Rows from block 3 of the text decoder, named by matrix and row number. Rows with one number belong to one attention dimension. Each number is 500 + 25 x the weight over its row's rms, rounded and kept within 0 to 999. All counts start at 0. Numbers have three digits each. After the name is the row's rms in percent of the matrix's.
# v: attention value (decoder.blocks.3.attn.v.weight, 256x256), inputs 0-255
# proj: attention output (decoder.blocks.3.attn.proj.weight, 256x256, transposed), outputs 0-255
v.197 096:519501498500494494479509507495480494508486508471498447497528479509497493477550510491526508473501487461483465513576509509496484485512498502514463531557523510529477450498504493485513491490523494504532526464539518461504537511502561509512513484523485463520503466490512528498497523547550544506494476461485493506490488509489504484493489512500494436490495498523532498495494482536515518473534490456452492528456493516536430504515492511504493491443472506493567536501498476505500476512511517489540525490503493493501487489505529483513518487469496508507575565501459498459477507523485478507479479499542495539501548502501513477471514473470509499447516483515506486492485494504523462487487483534513482502516496510518476458493517514483529450448541558500551516487501472455478546497498532
v.198 102:524501466451469503510526503489511498488522506501509469506527502486412496453554533481549532500527499482424488499452504505460505511513548500482486439523441519504484495495502500525492504472476529493511523501504519517500516518516507509524487506486522515520528460497464514471467469455515510470511478525500512474491477499472521512525475486495506547486533539494512477494493482475472531493488486519477502524518483506495533517475494509503491460497509520516500517544525506485525497501515447454522473454481492521492497456553494501527489502505502514444507469515505506485464492533517509512507480539562468502504475441498514484465525495480494490546543526537450471517512508523530521502498491523506494507487503524447521486509474495513450513466542509541523487534505529518529512478501553
v.199 113:540474508484522486456502472486537505455501498499459550524529535487518513511498501446484468525506527546496535495433439469480501471503545528492536523501503522501530507493497508461539490538470532501502503505505490507469566513479509536495450493456483523493492556459498489518479500502536532461486497492478489505519516473489479499498509523481505521455565543501499514498509486489524544507510509515512464475508526507509514471498515523531496522490483508510533529471503422511488467497522487487514521491514497508507513463490521493512479487496477496546459485478519500506467477469522447543521468452475533498480489517523496530518491486463527512544532507519494480516522484518477488490524458512449496494445526476496536464503525491481487517485546487509474463509504510461506509486513522
v.200 105:526468464495560520464476498535523486467511429484515452501514478515512511512490495516525522478500491448524493470463527504497462517506510550523495495497532489510478495519549495473473489531526504491488484482512502493470496482442518515511532513488519540473444521516485498487526537487510479535479520463477497508501472501500491519471524505502492483507463508482447512537505480544499488475473529501510502474489498519472494516524502497506489499531557478511508513537524493495480543488470539481504511499513495499479503467472488433536468480494505540489522546518471535499493544463490480548535518530511549483465489512515480485535474498500496474517505491482505526477495484442501459513520528513516528522564476476484532497523488507511471511433481515477463526504497517516440507551524489
v.201 104:555469477510509511490485559518543489532505495509485482544471546487519476504495469478490467498527517487515494529554497482495502497507497470488497494484470516496486539538484464502515462491544522511520493543478555517500529501518534493513496535466499469501521513475500503540491503493510478520498496499492515480508466487476519517462514508534530479478511535527548501532505464477451511547481510480513460502514501475493445462522480462465481548487463494511477501491470536515499528490446491490511477534507507515491449480476489508490510486489470485498493535521516479514494443481516507489472542526505453478509471504506522494512520478545452540537501515519520470559532492486539520486459508557475458464537480496482476506525537497455524520534535482479499505521484476492480476498466520
v.202 092:484449498468532483518529510517519515501476478509518536503472532499487491500495477460472484541506520489515509497543511526512515497495500474525497545460510498521515462472500485501481463483493478489532489481449495533516524537568448475549499519488492487504512535525540495537497526518513497520526436508448497472499550513475498553498514486506491538491511498500490511458509503518516469516490499451507489485476506466485543486471466494467514493491495508512501493497471522507504496498461508515523458520569499488510502516499477522477486508511517484485522482445468498481528409532486527462486496493443521498516510504495471478493483568555485497463528517477503518472542513501492495494476511493523536486487502489482516508544527511471495527503474505471472488460488530558463495545503511
v.203 094:488475513521514505495468501512532480500496552488493510527464506471489477459430517522467491519531473517497501470497483456503524475494510506537507467540501517556532504485497513422498498488482508494513460515514516476517517496499464512487483497510526525501501491480523559515482483481512502547484487483517500498502529484515458472501522511465481517496479495496495505531453506497513507505487528531491526507495502503518515534505505478505486494513501550455468504504504501505511504526536519523474484476496495508464471483425517455501511536501528464504501508518490433588486520526503473451487542494450481504481552478526508501495471478498512485477473507533496524462475491525481521504504488481525518527514489510471496511516538536511550494570490461488483575521446481464502493504470521
v.204 090:487505528539529479529468506479468502494539516501470480494484497475500504476502495466455450523466512493511506509544490510501465522488449522475536493518510482510514517484484494500495518534504482508469468513502505522486496481478479447521495547449465505498540516462501483529490465520506506479493551452527554516514478505457481486517532490535483515513502548483483504460550493498539502510507485518530516431507509483472511518491518504496483515552473497478511516495518457523468512509455461520476484499490527591512507517509515544512475494500467505519472518445466522537479511499530515526504494507461503466482512516509519529477478555551494438499484496498506517514483539500465504467522525457473507541509489508494475511477526535489515456515486481491490530486518475528489513457513486
v.205 108:477526462575539519492479493538488498511451487523494497520502553498521483492473484514502499493498486508518502497489528537494494514543511474487470493516532502510500483511490507478476464449442506484512480506465519535467560505519506496494479522461512462522493521543464496524522485492482423500534497519482488502514499508490515517526501511506510447483485489563533513505501476541518517528462485500511467551499500510490483485568459511571522505508500532470486506503498499504544485497427499457498503466520467492504472487488483523486468530495511498499517507449486513511519524497507527504529531493501485509558453493517492504528495478453496519507512491496543493525533473475465509549459527535515490516486489481496458502451501510488460502455502480494493507519497478467476545506497489
v.206 106:522501485549512513442504523502502513515497476511510522530485496505557483527524545495493513475475504443486503499493493505507438511483469513475509454532499507497514517458550497502483512525481505497490530532505514521485490508509506460477509466526539495508511468497522497512547507463521474492494499468538523480411533508478483503503553503514540521481493513512515485505506491530454481530509482509495511491524516514479505461497515517463494532526540483516436519494467524505533479516557494505496463494521502486496503479494524452473478498463494471460483517521552497497499502517537504557535443526571517534480483509462470508524512502511466495459510508489506490485469524512427506504482475479434465509496492468499491514481511519504477493534490501493537492487489516487507501477552501
v.207 097:509480503491479477533504500515513470481507529495501501524474544510491478514527484494528479455501486518505461511526504494478475470515491476492498467554491502473515510474483511512512496538525559536537517517508490480470483497458488514494455490516477512432493533502482530484463530521507472496505483553454492536526518476526508499508558483495498511454518488481511533505510505513466477490515478439518482533491549525513525511532536533513509540482503498488483500504514483493499510538560522520533507493475525527482502476509468512501450456491453476509472492485492506496426528502470469480496518490495514435509518512522491496521524521501484455476526514535461507435518525517503517484489526486488484545507564459507501491493489521524516491524474517521441509470444510531483501489515470
v.208 110:505527511543519453438435494481514519498469443537497469547480512496478517504513552499492513511482503516463521507514503500487527549510467553495485561474478517466486499525536473542464499530484509498541499502505493528446499499459532482492473452548531481511483503540515499512496496478487468539491508536546483468485535521485519519504524446503514509435496508477496495471501498529533512518497439485521460508487485500496523484518460474512501474475485535479500510514502526509495522485491499493503462437492512496487502541520464510490511473501503515496480494513480513524483506492537481500469511475501535488499466494491509481484524501505507510532553474493528503486492489488456458503499504546513460528469522530495481493468494513442549540485475505485485538515551514474500501514499516
v.209 109:489461525481522474514573494486482513513493485485464505503490498469496520503500503492485527513502505485486522486498488510518515469514519508505459514448465505479506565487494491510476561477526507575514479526498470519540491554476508501528539522478472504537470497498518533518454457461513528524451495492525506511507472464510498500466523486494482493533518504456494455540510510503465505519478531481540498433503481534477523515476475511454503502502482523501499530526496511513521537455465478500514460476492524551483562501514512479535500544522507490531496505498461450488472510493502487513492470526476485475498536475472492468535528477504495503503459523497500567519502512460494491508480514534495489494482504497469525508512509494546473497523546451513504478496472460538499489512501461
v.210 095:483511518505475492527525510490510469501509501501432491431534501481463481468499497517511510487494484540547516464476500519511434493485548498542565514492494497488494488523493530504478518487493483512515517547515505532507498526497514527479458490519488512525476494492509468510500492495504540473510506525505469490486497496529503506528469504486492505560532463484517500464492557497466498481455514493532476493521477471512519452532518488530461495504483463525486506481503544509521445529528556491498511541507504499600507521486494490502486481526486509501464502481511498463499477511478507489468505489510523487498481514481479530483494533493511516492460511481473557520498457523517485528475430490523555470501504481516532547489497525500466478500551503495459512514533482495508472543473474
v.211 106:512491497512507527491517511495474566504535454482521512507485452516524502522475495512550501510510575511502485456502517497477537513516513469509450524492530463463551473489508508491505480469486489486483476462487493479509476560535579547477454481499500488518509499542491496499475509507450494527507492491541472511507523525508499516473481445469506500484508552569513505543521466511510509496485510491484534548521539501511510533469482463532501503498493486544492519526486509526498520464498508486474471509510455510508501469497501495457501516482496491481502488461484447483484487500479508499517454498562508485495467487524510484534493532481448517482506476484516497490526492489584488528494469484526515474524512511498510533492506518450475499506464518453489507502520501503514501511463498
v.212 106:533493457467497461509508529509504499504559537520499469522467487517543489474480501459503479499534507496464502497509502520516506484551520518499500407549474467529498476487463465498487525561445522542499537465463527498512517499456552487525499492448541495510495441493532522490514495481473486504487508523500522488521485524471472523501562501472491479527513518480497514500472523505457497478479426472497475481484501498494531442505491497510489512525501513511513485496515486491512502464524549506482512467534510505501507473457501501559515511454503480490508511490465505536504514554475488466518506540514482475489446515507503533530509491516499513528529515498468466499506487485492524503466520498524484509491496504512523469478520503513506468516516509497489502486526559471495470509554512
v.213 102:530493505470525531554524472528464488509492476513505550486479492537479498510547476493508511510536503488511557468508487473496447507473506503497522510492502531494503513519504470508445491548486520501495505490528470455447531540518512519503459540518513511518537488483467527492534480459460511511564480470474545507518477515474472535460495457486504485454512525501514494503520480491533527503513510473507519499515499482489519464529507483529477485511479496514494489567512488502533517539540480494498547483470493479487497516528501506489497471522496510426433487497468509526471473515506482511556511490473494464509492493478503499466514504481483476496517508524498488442528522488495547448459455500510519498512505479484487484517526529469475532492476483549511452502493510542517499487519525
v.214 105:437465491501486489491503490482457471465518505471519488462492542518489509494519505479496525521477529520518456495509496506549552512518491500503542500535532570479549537483500500518468535499534481485519533489519512456492491489439454495494490454516522521541476475486494523480529502474502516514479500499475476503480505526512486514539459454510469526480520459467522478568479508511484500488476524515499521471492458510510500519488485506458517505449534489481511518509494445475565513540530521505539516495496477471517497531514511489495550473523476499473525505469471482514509519504503539481470470479521484530498555508466441510526513510492470520509506539492488515483498514502522502485501511502509500502496515503451496532525501476537518464512488532546491493472506462523489526520444499
v.215 107:523463476496523517511489515481510480505521506509520470473533494496482511490482479481486528484421478501489496513476532501512509499492500488516537522560506477458500518550466500497498494491467498509482502467529498517476514479482468550510466488475531554493467535497489454509489511526482531500503524507462523514525492524532501484520488485485469535498446503528476510530459487514530508504483515503479478513482520509501456495526483532499462499507491502484500467496529477490480521500511486508465564470523542494499457497511484514520486457461530500509483456531471535500457545504514572505477515504553548487532484510467529477493464523497483490499454530544467502502527492511496540502542490483514481525510472503491457493460473566472524520517450525524480499528502548507516461531490531
v.216 104:475440487475492508497514502522480508496494511490475476486506498503492513447490503534467536525511498473537483445495494536486501520444509487505515548499469489501530503527495485560517522490532496534514482516506485521538531478518455486461505545497506483564473463516523478458511450461497544505504449478501480509467512522503467508439475518510539521480499440486488502501498514494568481507516511516477500499511503476497499483477454509537483495553472482487504482503457534462481517536507460497497521499493504526511533513505554465476509534484486520527523543493487526470481479523511528532491500504495459492516517449509495515485550484497526507485506497496529534504476487499497542483493457503459523521510490506492502507470520486547499504494448511516552453513519517513516498505436501
v.217 084:490495513510527532467506564503513471459507524505507486520481487482520538516537446507539473484496489468527428522513480498507525523495469484481527502495504559500478535465549514511515487462499458525483487517572477505506508492503527480497503512462496493538513493498490507513495530499523514463477495483481494501469526526506500479518490510504490475493529486522515465501464522509478514489537487494504493451497562521515510495502494519432509531457480475485528505495496502507458490503539490528544524484517509491500500473502488490452462511478494527501511516504466471515464465491522522464439492495525509441536536497448522514485523509491543542531480496497479518548456504476476533449469518505488491469505517512477477498472499514520518521531475542516498477534489486501507524439517547
v.218 108:496500509485482490490475511485507508481458453527465485483501472500513523499522479477464484514505479461491500474514525496528472462512493470445525505510489532498500470512444462509522467527523522475517496483527466470521497516487472545476465514484511512502512517498524459555503479534493454527515511559479551467553476483542534482468507538504550525509513491472437555474477496490522475517483502491458526518484492454485496489442530526503505471531528517499526495492507494498478505491516491519513486501501531496451466523514489485522523486478509496480467527505480497533522489467511546520537534468510503474489453522478547540474509514513499514500519471520544518527492483482502533486505510514535507548514547518521484460541479523490503544506528493524501446504501529500485507507489448
v.219 110:500484466471470461526458466506507434523506470467496531474508495560499489502466508579477471526518516478506503481473500467468465489517533491535498510534512509546511502490475465524501516441461532535539507480520507453509481520459485493482483501492517498506492443463504506503517482526508481489527464501526482536493497525526480457482482511511491561461483475500546525489509503492520516522494484519545453471485538536534489464476450517522514484515500469564519452519447517469510514546476501563518490488494490487489495507490487486490496532551495450515512525474519512484477494494534531504505487489471466538508491497519479491523504529524477498543536491542492513508511501466541449522516505513492482515485494501494502511521499506529507514513508478491509491500501487471493522493490468
v.220 100:467483491488501498520503531480516502497533503484527508533524549485568506505471522509510458514481513526539495471530469491512450546513504463480474474466485506520512502489481542508490498489502508505495480510482497535482498494511502488521510517449509445481515469519479526525503496484489453530472516503511529523500480466486511537479486482528522484510508499502496479550519499510505503462493519506497503463549497458504515564517503517496472491488478496497531505510478488518467492538438508507507534537538527545487493530570459494519455479482460534484510515492518491473495461508510546461516475504514532490419496519510528461486494537507455506494506503515510472497508475490513502494529485512499503479533487532516480504485515512493486471493520490484420526527465470517480523495511403
v.221 103:498542474532491484523471562476518503495529455440488476527459563522540502517527514523470535469478528511528541537442516497518500553538536477522493513534469533485522472460494505503503488513532473488490518464488469523515514488521519484469474475500500509489471499495530501535455532485456510490489500548494475537529468504455521497500521475469504522500468523484493490498540456489467503478525483457488558530515487527498489472496499488534520514526514470517497495476497518476529540491490491477507476471509482492519487515517501487499501479548470499487494481491483446505477477457491496474508469476512500506476483505514503495506550533561495487501480485540464520531512503529536530528470506479493495518503504463465460552529503486542462526485482464487509495497496472522513515470518504
v.222 102:504495495502497525496462494536507476467511503478534468494455507461422475499529539461507473514508486457504515501503506511512499503520505510529489465512511535489480543511513493487488521476499481486590539493481459509463510530514523448533498471481525498483506516496517476499505520484494500493525548484498537510567554464485480510517502523532535473508501510476501507503486485506506502506527495489499474493489494552503520531531493514466546504502523503481474464491482517525484503452462478495511504512515494516480480551502490496509508493509466498515493533458496470523534490509514531500543522539493501454496460483508452461528500529486529466474554495489545487537478528451478474525506517467470530433517488510481500538531528500478502497453468447492501475493508507552511488512494476
v.223 108:529465499542501488548500507504513498523504507508500463492491493508524504542491481500530523482464503484493491521461553483489504494508509499529508514466521556489481486518452527494437473498488484485531495525468504527521476447512510455527510488540500483517539519521505455506502480497467520479492483494509508500461529504487483495492498496478494476515510526482482490475539487508474492517494485500515502508483522496517468496488516540480517526518473493506488514499492542503488491515492488508522458499503509476475508510509513523481480518551519470541544508496459471488497494490502550526551489449480510516450493524472470489503483483551440499465531451487524481514504466505524476553499548479539489475456480443472484504507590558508530482505507462527552483475464477539551512521509479
proj.197 098:495492502506541486521486515519497473505489513507527468447493467491503527510489514487512498447514513494539551505484506467528535527507502498484497554483474515483475540492535510507533524449503522498477442527507518493491460546461457497481512502521453466465520521494492523476488484460510495546531550456495476508445466490527532510507479511451474516489477533502516512532547494450513498524535567512521518519453500510472498499517508498528491506461469523493498490500539505552489455467465489509511502500493511487488502503493482509532466491457515513497480532500500507477540505487522473491546520468489464494510505495538482489507536496469499495524492556524522506548470508498489447522523453490514499501507483512523482509489468490531519507420487523491483526515482486541455494512500504
proj.198 098:534509581512502452509557491534493474481529503530463504495498486519510472554513497492500511464515453561539529566492449439476491499479559564504466487502526526483501509540506465455482501492510497543464498495506519506498502492510513475507481547467514513498495524542518507504510481501453482542485521457518503521495506518457522477467529526491469513486536510502514483512488535492493508502471477482504506508517489475467534504503510503539468514527495487533479509473471495502495500484516516469483466488537474539499517500518499456517470497498503470498522507538540503493506490510506496524505542475474516461585505505527479463459475505462474492495482490507482515473508522506474505521473495481498460474505486489500479501488500519516481494419480507526500501514492494505496504493466552
proj.199 112:513509518507529488538498494528464442442481519423480508520510490456476495514556473501513438498479526503516485514455513478527523495507514518538465514522498470537534472489507506464480516483458455501491479522492520589498510482496524522491530531497515444468474513500500485519497510502487494509539471500455470489504536512486476510480482509520519528478491492512517512499519506537517458535443492505500489536494477484524488520478486501489492505506514510517528448496474503499497496521506496486511522481508485547499488522478498494508506497514508482561481495480496505515512462504513511477521500541505521516510504506512518504439496537484484449467506581490527503451496519499509490457461542489459509507504510469473503580483510522533502491511512537486487526447482504501470490528492521
proj.200 101:498542574474465540485473459504496516514513500534543536480476495542527552514509510472542485434496519462467481501532474487492563487485476512545463543509493470510504503471508531516498491523504518484497509517484503502521509485449524499507506508496515484451519501522505507518549493501504507517511455510509431452520439519487512507497464471537513452466447481485481489500536479493500534490492537475505494512546497540470518502520499445491476502483472485448495521492526456505503527508492514499494526519493510468493488519495526510500513513457497491496466523529469507472514499461453520498497514479474494467552517509467451539502516478538522530498487506491504501494501529498516483519480502484487487507495511494504503503478539505503511453544471495516563474512490510507541487490529462
proj.201 106:548508440556509527530496495465511470490474492538482445455502524455496524501522537503484496500501515492504499500508498502486470559511459506529487492497485495492542501475464506512497522518537550521503488494537513486502508528465501533522505450520509544508469475506486515471531482513519476477512498491542506502506496465526506534454469479511491511513502497510481442501509521501448479495544486551488526487511520504468517495495501504500475504500512511514488449518489493500530503475516496511497489463445475491514514502509518454537510460528502524500485486466461507480496498501496508522417515483461534508512494470492556515524514522513468442453510547498531511490575497506459513498482541485493480507521520509504529500510492481464499477456531530502481505450473524514494460519472538
proj.202 091:506533463512512523505496526452522531503505507456502472494499498506523557496487474487540529527495463463492525398503503530511491573519496478501462466549475456515499523502495515506520491511541522535503525469490440509471500491486510522465523489481493496551522499499454516489489524504515497472491520495501514506494493491549503531498512532504501492512545498493494466508509460497489496461451465502508510480502541514582501497520502507417524490534529451545493464497432498514492483493500480525516490498476489500504477450505518545522490527505504501494505500518480502494467485517534512467517510519490486452518486473508510495497478518492489524509528442475512497488511494490466506528470494472513479506510521509527534484512502512489469478499561498488492492499460527510486482464519536
proj.203 090:468509472493480528432479493511495474497547469503524470514511500454527501540499479491486514503497462465513505467496485518438492423525489525505469468511496481500519467492491541494522483489452441476497471470511528503493481495500515546482508512477515518516471520541514496498526455519526518471492511511494518483530503498500531492498518447554537465528472516513543580506474546495504485525486537548488502503486452532514482514508495490530547497525492509504526481515498498495525543491503496510438507499514517541493517491490494477515481521511494498490528498449488486517532517512481499465512451484561467485462542508506498495515511494477471492491507559565489523529517504504523528486522502477492504503505495493486514485514459510498487526494517476454513475473482498459479548518523488
proj.204 088:489492493480522524516490496444506542475522508483519503516507527487493515485486512526503481524487508513465498503532528512558484493490508464485522528502518526560472523515507566507513488482562499503529491502472455527449540504527494532490477509492503471498455506489498495478545516500468488492497507506509495485533546486497486513538479470484504509494556503495452557465489517503495494463471503509497512494512474503526518502503510494483499448478510532472513480512482468425494512470508500488483511495495523488507512516503510492492502463526472526508471531521530497496521500509455510451479461530462534484459507479544519554461506441505539476471509470517468558500473460481517496516480525540499493463481517544472462495508521466492500480559536540514518524491445499493482495515490471
proj.205 101:507475509455493513526527459490539524487518486525510478454463497490506499492483520507535508565522544538514443494465528530534497501492477439551454503496525495477532456521499509488490493496507501557513494498481472503509493456471472536501530481506522517486513474487461521481496503449507527528563494499496493470501471493515541517474499520504498481542461447555504516516477474472504492485513464509524503488518486495511466516547498520503461507457510491546511506504504466512526454551488490531538488512476502493513490529515534525505468504503455513527495467475476484501488522517505484503486470513502527487490460472500467447510480499508502515434499530511487501515509566502502507500492510487485517503525506515535554515489494510455496474500466476497456498528499537501460468518536529
proj.206 106:519483535475519466513483486506525476519474497539493529499493472484519451497461523488481503491467458519481493540541488492547541521467473482486483497490462437535514484526524468485522514464476520494527532517515513478504477525478506511501520491474545523449532472510543447471504517491499521515505473514466559515540521539513508519518528478456462497506522497476495536516486524496469491496445488499502473522476453478465492519490454547495499464490498472501504507541521482515529526485486504500499480490495487516500519507492490491502536504522528524458464485503522494506501498461509481529476501527478486528506562538456493445509489500509477470503482486500510470507535520514496560488525532541455486521523554492507500508464513506533522489460485519458511474563493526473502526491502478
proj.207 096:499508463521528530511459541538485508502487491465537513491513516486500466468533476468477487500499463470491470492492499498482524515467547530524509524462513504496453486498545494482508468513509478514500495487507522515506513485510518484482493504504490517505472492504499525535488495474534495495482542508475484537498484461523464455491516496536502503475511483482513485498547482493448526498483441487456576511474496499496496500530554517553512496545501505511466474526511481500505546478471493481481511519509521451519519543453528530494463522479426501524534456477483525508508509528493528498507488489495500524500525530537486482503440485515538524516494493530478501496556501496498517489471541508476530492501536491487475547424496481565537506499494520504502500501477510469466460530464492
proj.208 109:500470495483488467459509502521547501529501414545484504497477504499529504492495504475541497493506512514508528544496486501477514497492456476553474491536514477487508493505490479500577516463516500514439506526516468515539488487526511514442497506502496474476510488476497491525473479433493531433542508497536507519474497490478465499531498523502467505487501521493438468519511503447521504495438455462506474462522487503493501532492508494460505483447546516524528477488525485502537482523476500529521459525502522506543481534521506464524521505480465512503475499518511506502465514473480509505517486477493467528501494470527480522526519535485535519492542515489499517457501500560495547482519487539527508498476516512525510498518516505509488479515509489494477523487471549474497503523515532
proj.209 107:457521475527481515472499514493464512508532514490465506520510463461505472542498509477501516445509490510513502539454501529503505522544489461488481493503498498535470521505472500508492522469546520462483506468479520494516507490501541528499497589520508506529467502512478507536546494522470491494440485461548492506494522498446486481539490501506541509548521523510545471467526500506472507477546525474490480496500505553509510498489467549488456490505521477456488470495468462514527492448480488485502519480468483496516458498479490467501504514553533520483464481515500523509500462507440514516473494504512489517505539456509534510479499488555482504472509474506499551507491520512541501529520484506504531496453487455480462498514502512515448513508545493506499502501492526517519470529502517
proj.210 094:481471482492499471473535526541478507493477518454515498493517532492442510545534506481460490522504511506458496504499553547465505467538530535528565484505455488471496505499483481487449518502484490473504493484523514522474503502525497461499509515512538522508432558474495476517494544490495477481444442484474482510497551497505512521504466556465515511520484467474508498493466491543499540478475542442502491495474500528532503522484488540500469476505496489498511560469512564501445482509492494534542477552495512489502467470526480499471472504489504504504512480502502479527545513475524515508519489502513519508477470540491495500488517476537457503512460457504502491500533506491497528492541529509529460509502483539510504499515510509466487495508486509501488471521513485528496494498522517
proj.211 103:520511510508507505486427518537527509496481524541475477487456479512527502491477504497512496478511486506525464477452431471480452507530508454495454525500501494494499475523500483507480479545502516478492506502498515500503503472506527508478543492491498508475515529510467472470491551517511529518524518462551463489486451470492548479503497487492513520522505511566488484548513476555462458506486521477540505523530513512513491523470521478487438537521499503451520524506503533505508473536477504526493506470484470534526537434516501496530509491486496499513489517489484499495483515478493477561517531546451516521493482495519485511458484492493499514512537463504519487487554499504484495490490475469520505518544469477557518503510469516479508520504522479508481494532543487460492533483453494
proj.212 105:495494512503477514471519508445476473483470473529486479474556484499484507514495528489527457465509501498505507526522512445500521500504529504531506480489507473531504473509560501526514494452473492491484482491516532472508501524497546499460524520488536554450488523487528535512526506455552517517541514531500537508531497517486523503497525488556520542479504470501493505538514495540475516486478504522445499448479488530494529536518518473549489482496551484519486493491478496526538499436486516496495454481518515448516522471516496547510447493540491489509469533503482495484474509498506441489447488501467520488522520534497489480468500480476471504528481520492490517468500515496523513536486496491490492428498499493498502521464496486480486483499542514542504503498464503449531504500464501
proj.213 102:517507545487506494487459559535518492507506517582494498501468544474533516522550501551522497545494558550514537532548444524496474519483515507528496510503498500500444509501544515465488447508500468481469459460487490508490504456515480477493499525516462483507473493533527456519471515478454451484496488494448503517494522507497518483443505490497495492483540496492493499557501500497526484490477493493531503505464503523543518505510516494500510496502485455504511488500502513507519505541523495480472489488502492518453501525515476510490458484514497494467503477510485530474485500495491474516549500500523484501522522489497505486439465532515500494505504491542495507525541520480499527493443525500487517496519463481497460540490508526510486439491507521490499556492451501485511495437495513
proj.214 100:505550495501488509518499529504502503585473522530494547512554455489492550515543492519481551504531499462470504494473511511515523481468549495484530499496532515497420507513530464461485528503497487467459500489497512500518472498499513480541495524487520467502487514502475522482475493518493476451481533480535512517489490507472494467485512484487545468542467509491542504500504505448554512464527526506511506509447505496457491484476465522523539493480465480454518492494507473511518521486477498476470535519520507470483515469513496508508493513493500508437532482524514500505460482454498522492579466456511504520529487503518469496499476484474505495500493484555521484495496488489525504505495474542533521476446495471475521497505515525497483546474492479474502480518520500499524522530499526
proj.215 106:533482495484527503515502484505522551446487434521536459510520524508489548475507504517517511527443484460515474515504491482529500443531496496565525488483508545498488497542499490488503496535499510514508502498505553553473482518521488477494504472486544511472497494501528481469512488498518479466486512499456452506528481502449450488514523478531481492472488524495485488525492511484512517501504491510474494513507460533501458504506493502510527476458464504492536511471483503480480531507484509484546507516530523487526537534494501507503495495469465431539596531494487493500466533508498484489545506435490526467508478482451502511507485510449523486531507511507463509507493493505530503496476481505493484515513477507472525433480502530487500496550509517494534522532521485489541482496489495
proj.216 103:482507503477490482533491511537522523507522532510508490492465491504574516516482502534513552519458472517497525510527501521500494483477486509504501491498441536496511563504502531481547485527485545538480481510502500496475498503501505504544489493495489520509468524495484486474496489463482498511444504517512521506466521519498469499508415470457520481495516501491513480519472500531528498488507516504497454544498496484534506479501459490497497490474443520466556528500467492491466462517515498467475517527491504490480500421518468483484473500503519499534545476510496553523503484509522496497472536505509482494529539513510525501560420445520480515469549486493510457530480505465493478502519507494481479485496481527499483465551476484484447500492506510494514493506508525511503522510510559
proj.217 082:549502485502471491512498513539530475492491492527517467496545497473520509477489502536486487496448533485534496500533542510497489526527509470437536512431498500480474503455490481482511518503532495542504508580530521524514433513530499503541522511475488464517487500504463511508507485510518515481465508474521526486492515488519440496485504470458526467464501507494499512467514520473478517463526467488459527501520496514489502504514455484527540492467435509510540516479523534494512513453508490491573499500491510477493486501486497501490512533475517499452514509487481545494497534473494501542523457479500505509501498497522514514441477525485501450452508513500519450514502532520453506495514509519488534506507515484444485500485468499554506502467534494526542491498484499495519510529483499
proj.218 101:513477540517511492468495491448496510397524477534485478512478486508474493526519512481535495467509496490517508472485485497497521523460518469555504517524473459474527478495511544493522509478492513491520552494483484536509513518465489494494498495494490497504525505484515527462452472530483482468493472520547525514505508520493489534468513509546496510476480538474489466517502527535496498555492474533512548506513429516493517496481502474490496457483477479556492483486491523478475491547522504461508502503574555501481524507536507479494486475496481504513497503501474580504504459543484490538499516495530487487484510528496494549528472496532498473534483508491506500507514491456466471542489500468484519487464497526488511500491553508491475506511483467480483553471511509478518481504522522
proj.219 110:490521494470476525478482474522514510513516490488506521533464486495514505527504480467516521482546503490484515475484467512456476488502547508516526497492468468507519515489528497477477511519490473555553491491513479528483481515473507519525522463493536477471527518484468539512491486483476477511502500502511522465515502487473533468508467498504503554513500465483511503506458525572485469463517499527501526513504514464442497540489492509497486456471545480513492562497500540509501516467489480471495488525423555492515528466461512487509443536468526469524505462483496530501526506518485503468512538489509540511507525528509471493538462470476505541497504543543478528490445514468459513501489543526464507480470490510503516503490543503479484512490505485498450555520511503519494505487503543
proj.220 099:505472507475536509534492496485500501497521476504474470481525499518492512466493502490480504497508494503492497506478512527528492507500512466534500506452518504529482506500519492497444514501508530463506552495519460470460550491489516488504530493511475530545462486510471502487542559474503508504530518497539483497514512470513518511530518504523512495511499475499478511501487506521438475486534495478518485508544494487525508508431554477514447469543497503467455430504502499512481491492462487485496524543461520482504507486543498486506541503481483499460497542535474528485505485484504524507500459533471524441516502498475473537522504469503546495430502489487494530509497496449500545540469560531510521525511499513501509530521520468494476505453495529504571495463465490502489461468513497
proj.221 101:503512509499510507517488525513506542518479508541482507498484516491491493529540519501489534523471482467475500492475476502461469530548485514521519516458561452491454495494498506519487489522508492473494510493462489567534522504534515537564503508463487506481500476505488478467536473481534467504500522486512518519516555482477526484464509501549497498475504467496534465512494494490470503468461472488509564499494505481503521501494450533474446487494536509497459512456530434504486475547479521504476497490519462498520489502483524449498465507500438521483479515484505456446538495461532488507479510525464527504516523558519487499510505534499506512491490498469549474490529504527491487479510447465495496480486508533490526546536507481511499500505500528500487516549505520481502513510494535
proj.222 096:534542492471444543519497511473484442472489502480498472481469501549468505513499542499525485529486514512531524479466485508477520471496460483499491503477535488550490495506504473483510476500550553460508490483489518497509480491488494548530464505535504528486567503462514530488537467538478521461496517470560536503518503495485483522495521502507513482465483484462476514513476470444516503502501471456508527489482505459519487502553547524497514506521504519501513512527449480521499545512504516546492509495473517516490503509493497503518505485500507488494524523506507492511522499470466475485550492471494509494481482493539511474462483469572515515502475473435506487525483513507462518505488531506504473444513506517538456505494512544545532480475468492526491518492460540528512473495498483
proj.223 110:470514441543518469496465463487517477450495524497493498485515471498496470461478499443500545489493483509499500507503471495521488483514440497502468505540532467503453500532513514483509517502498495502527516528456476548489520494534501494558509476495535478509541489486486497465506507481503469482495435458531509482555544542473513546471485512513491496522489517501488478546508483471475526499538531509515467475417494514483513495526536500456453496485495504483485509528528497522465494518513495514525490489488504528480480474484473480504492544525520519496508470507482477511485486527512512486510504506503505477450532486510504482509524524521532483540508495469494512532488522530498554481529490538513471501487509470545530492465533493484476549505535543496497513571513519499450506492480483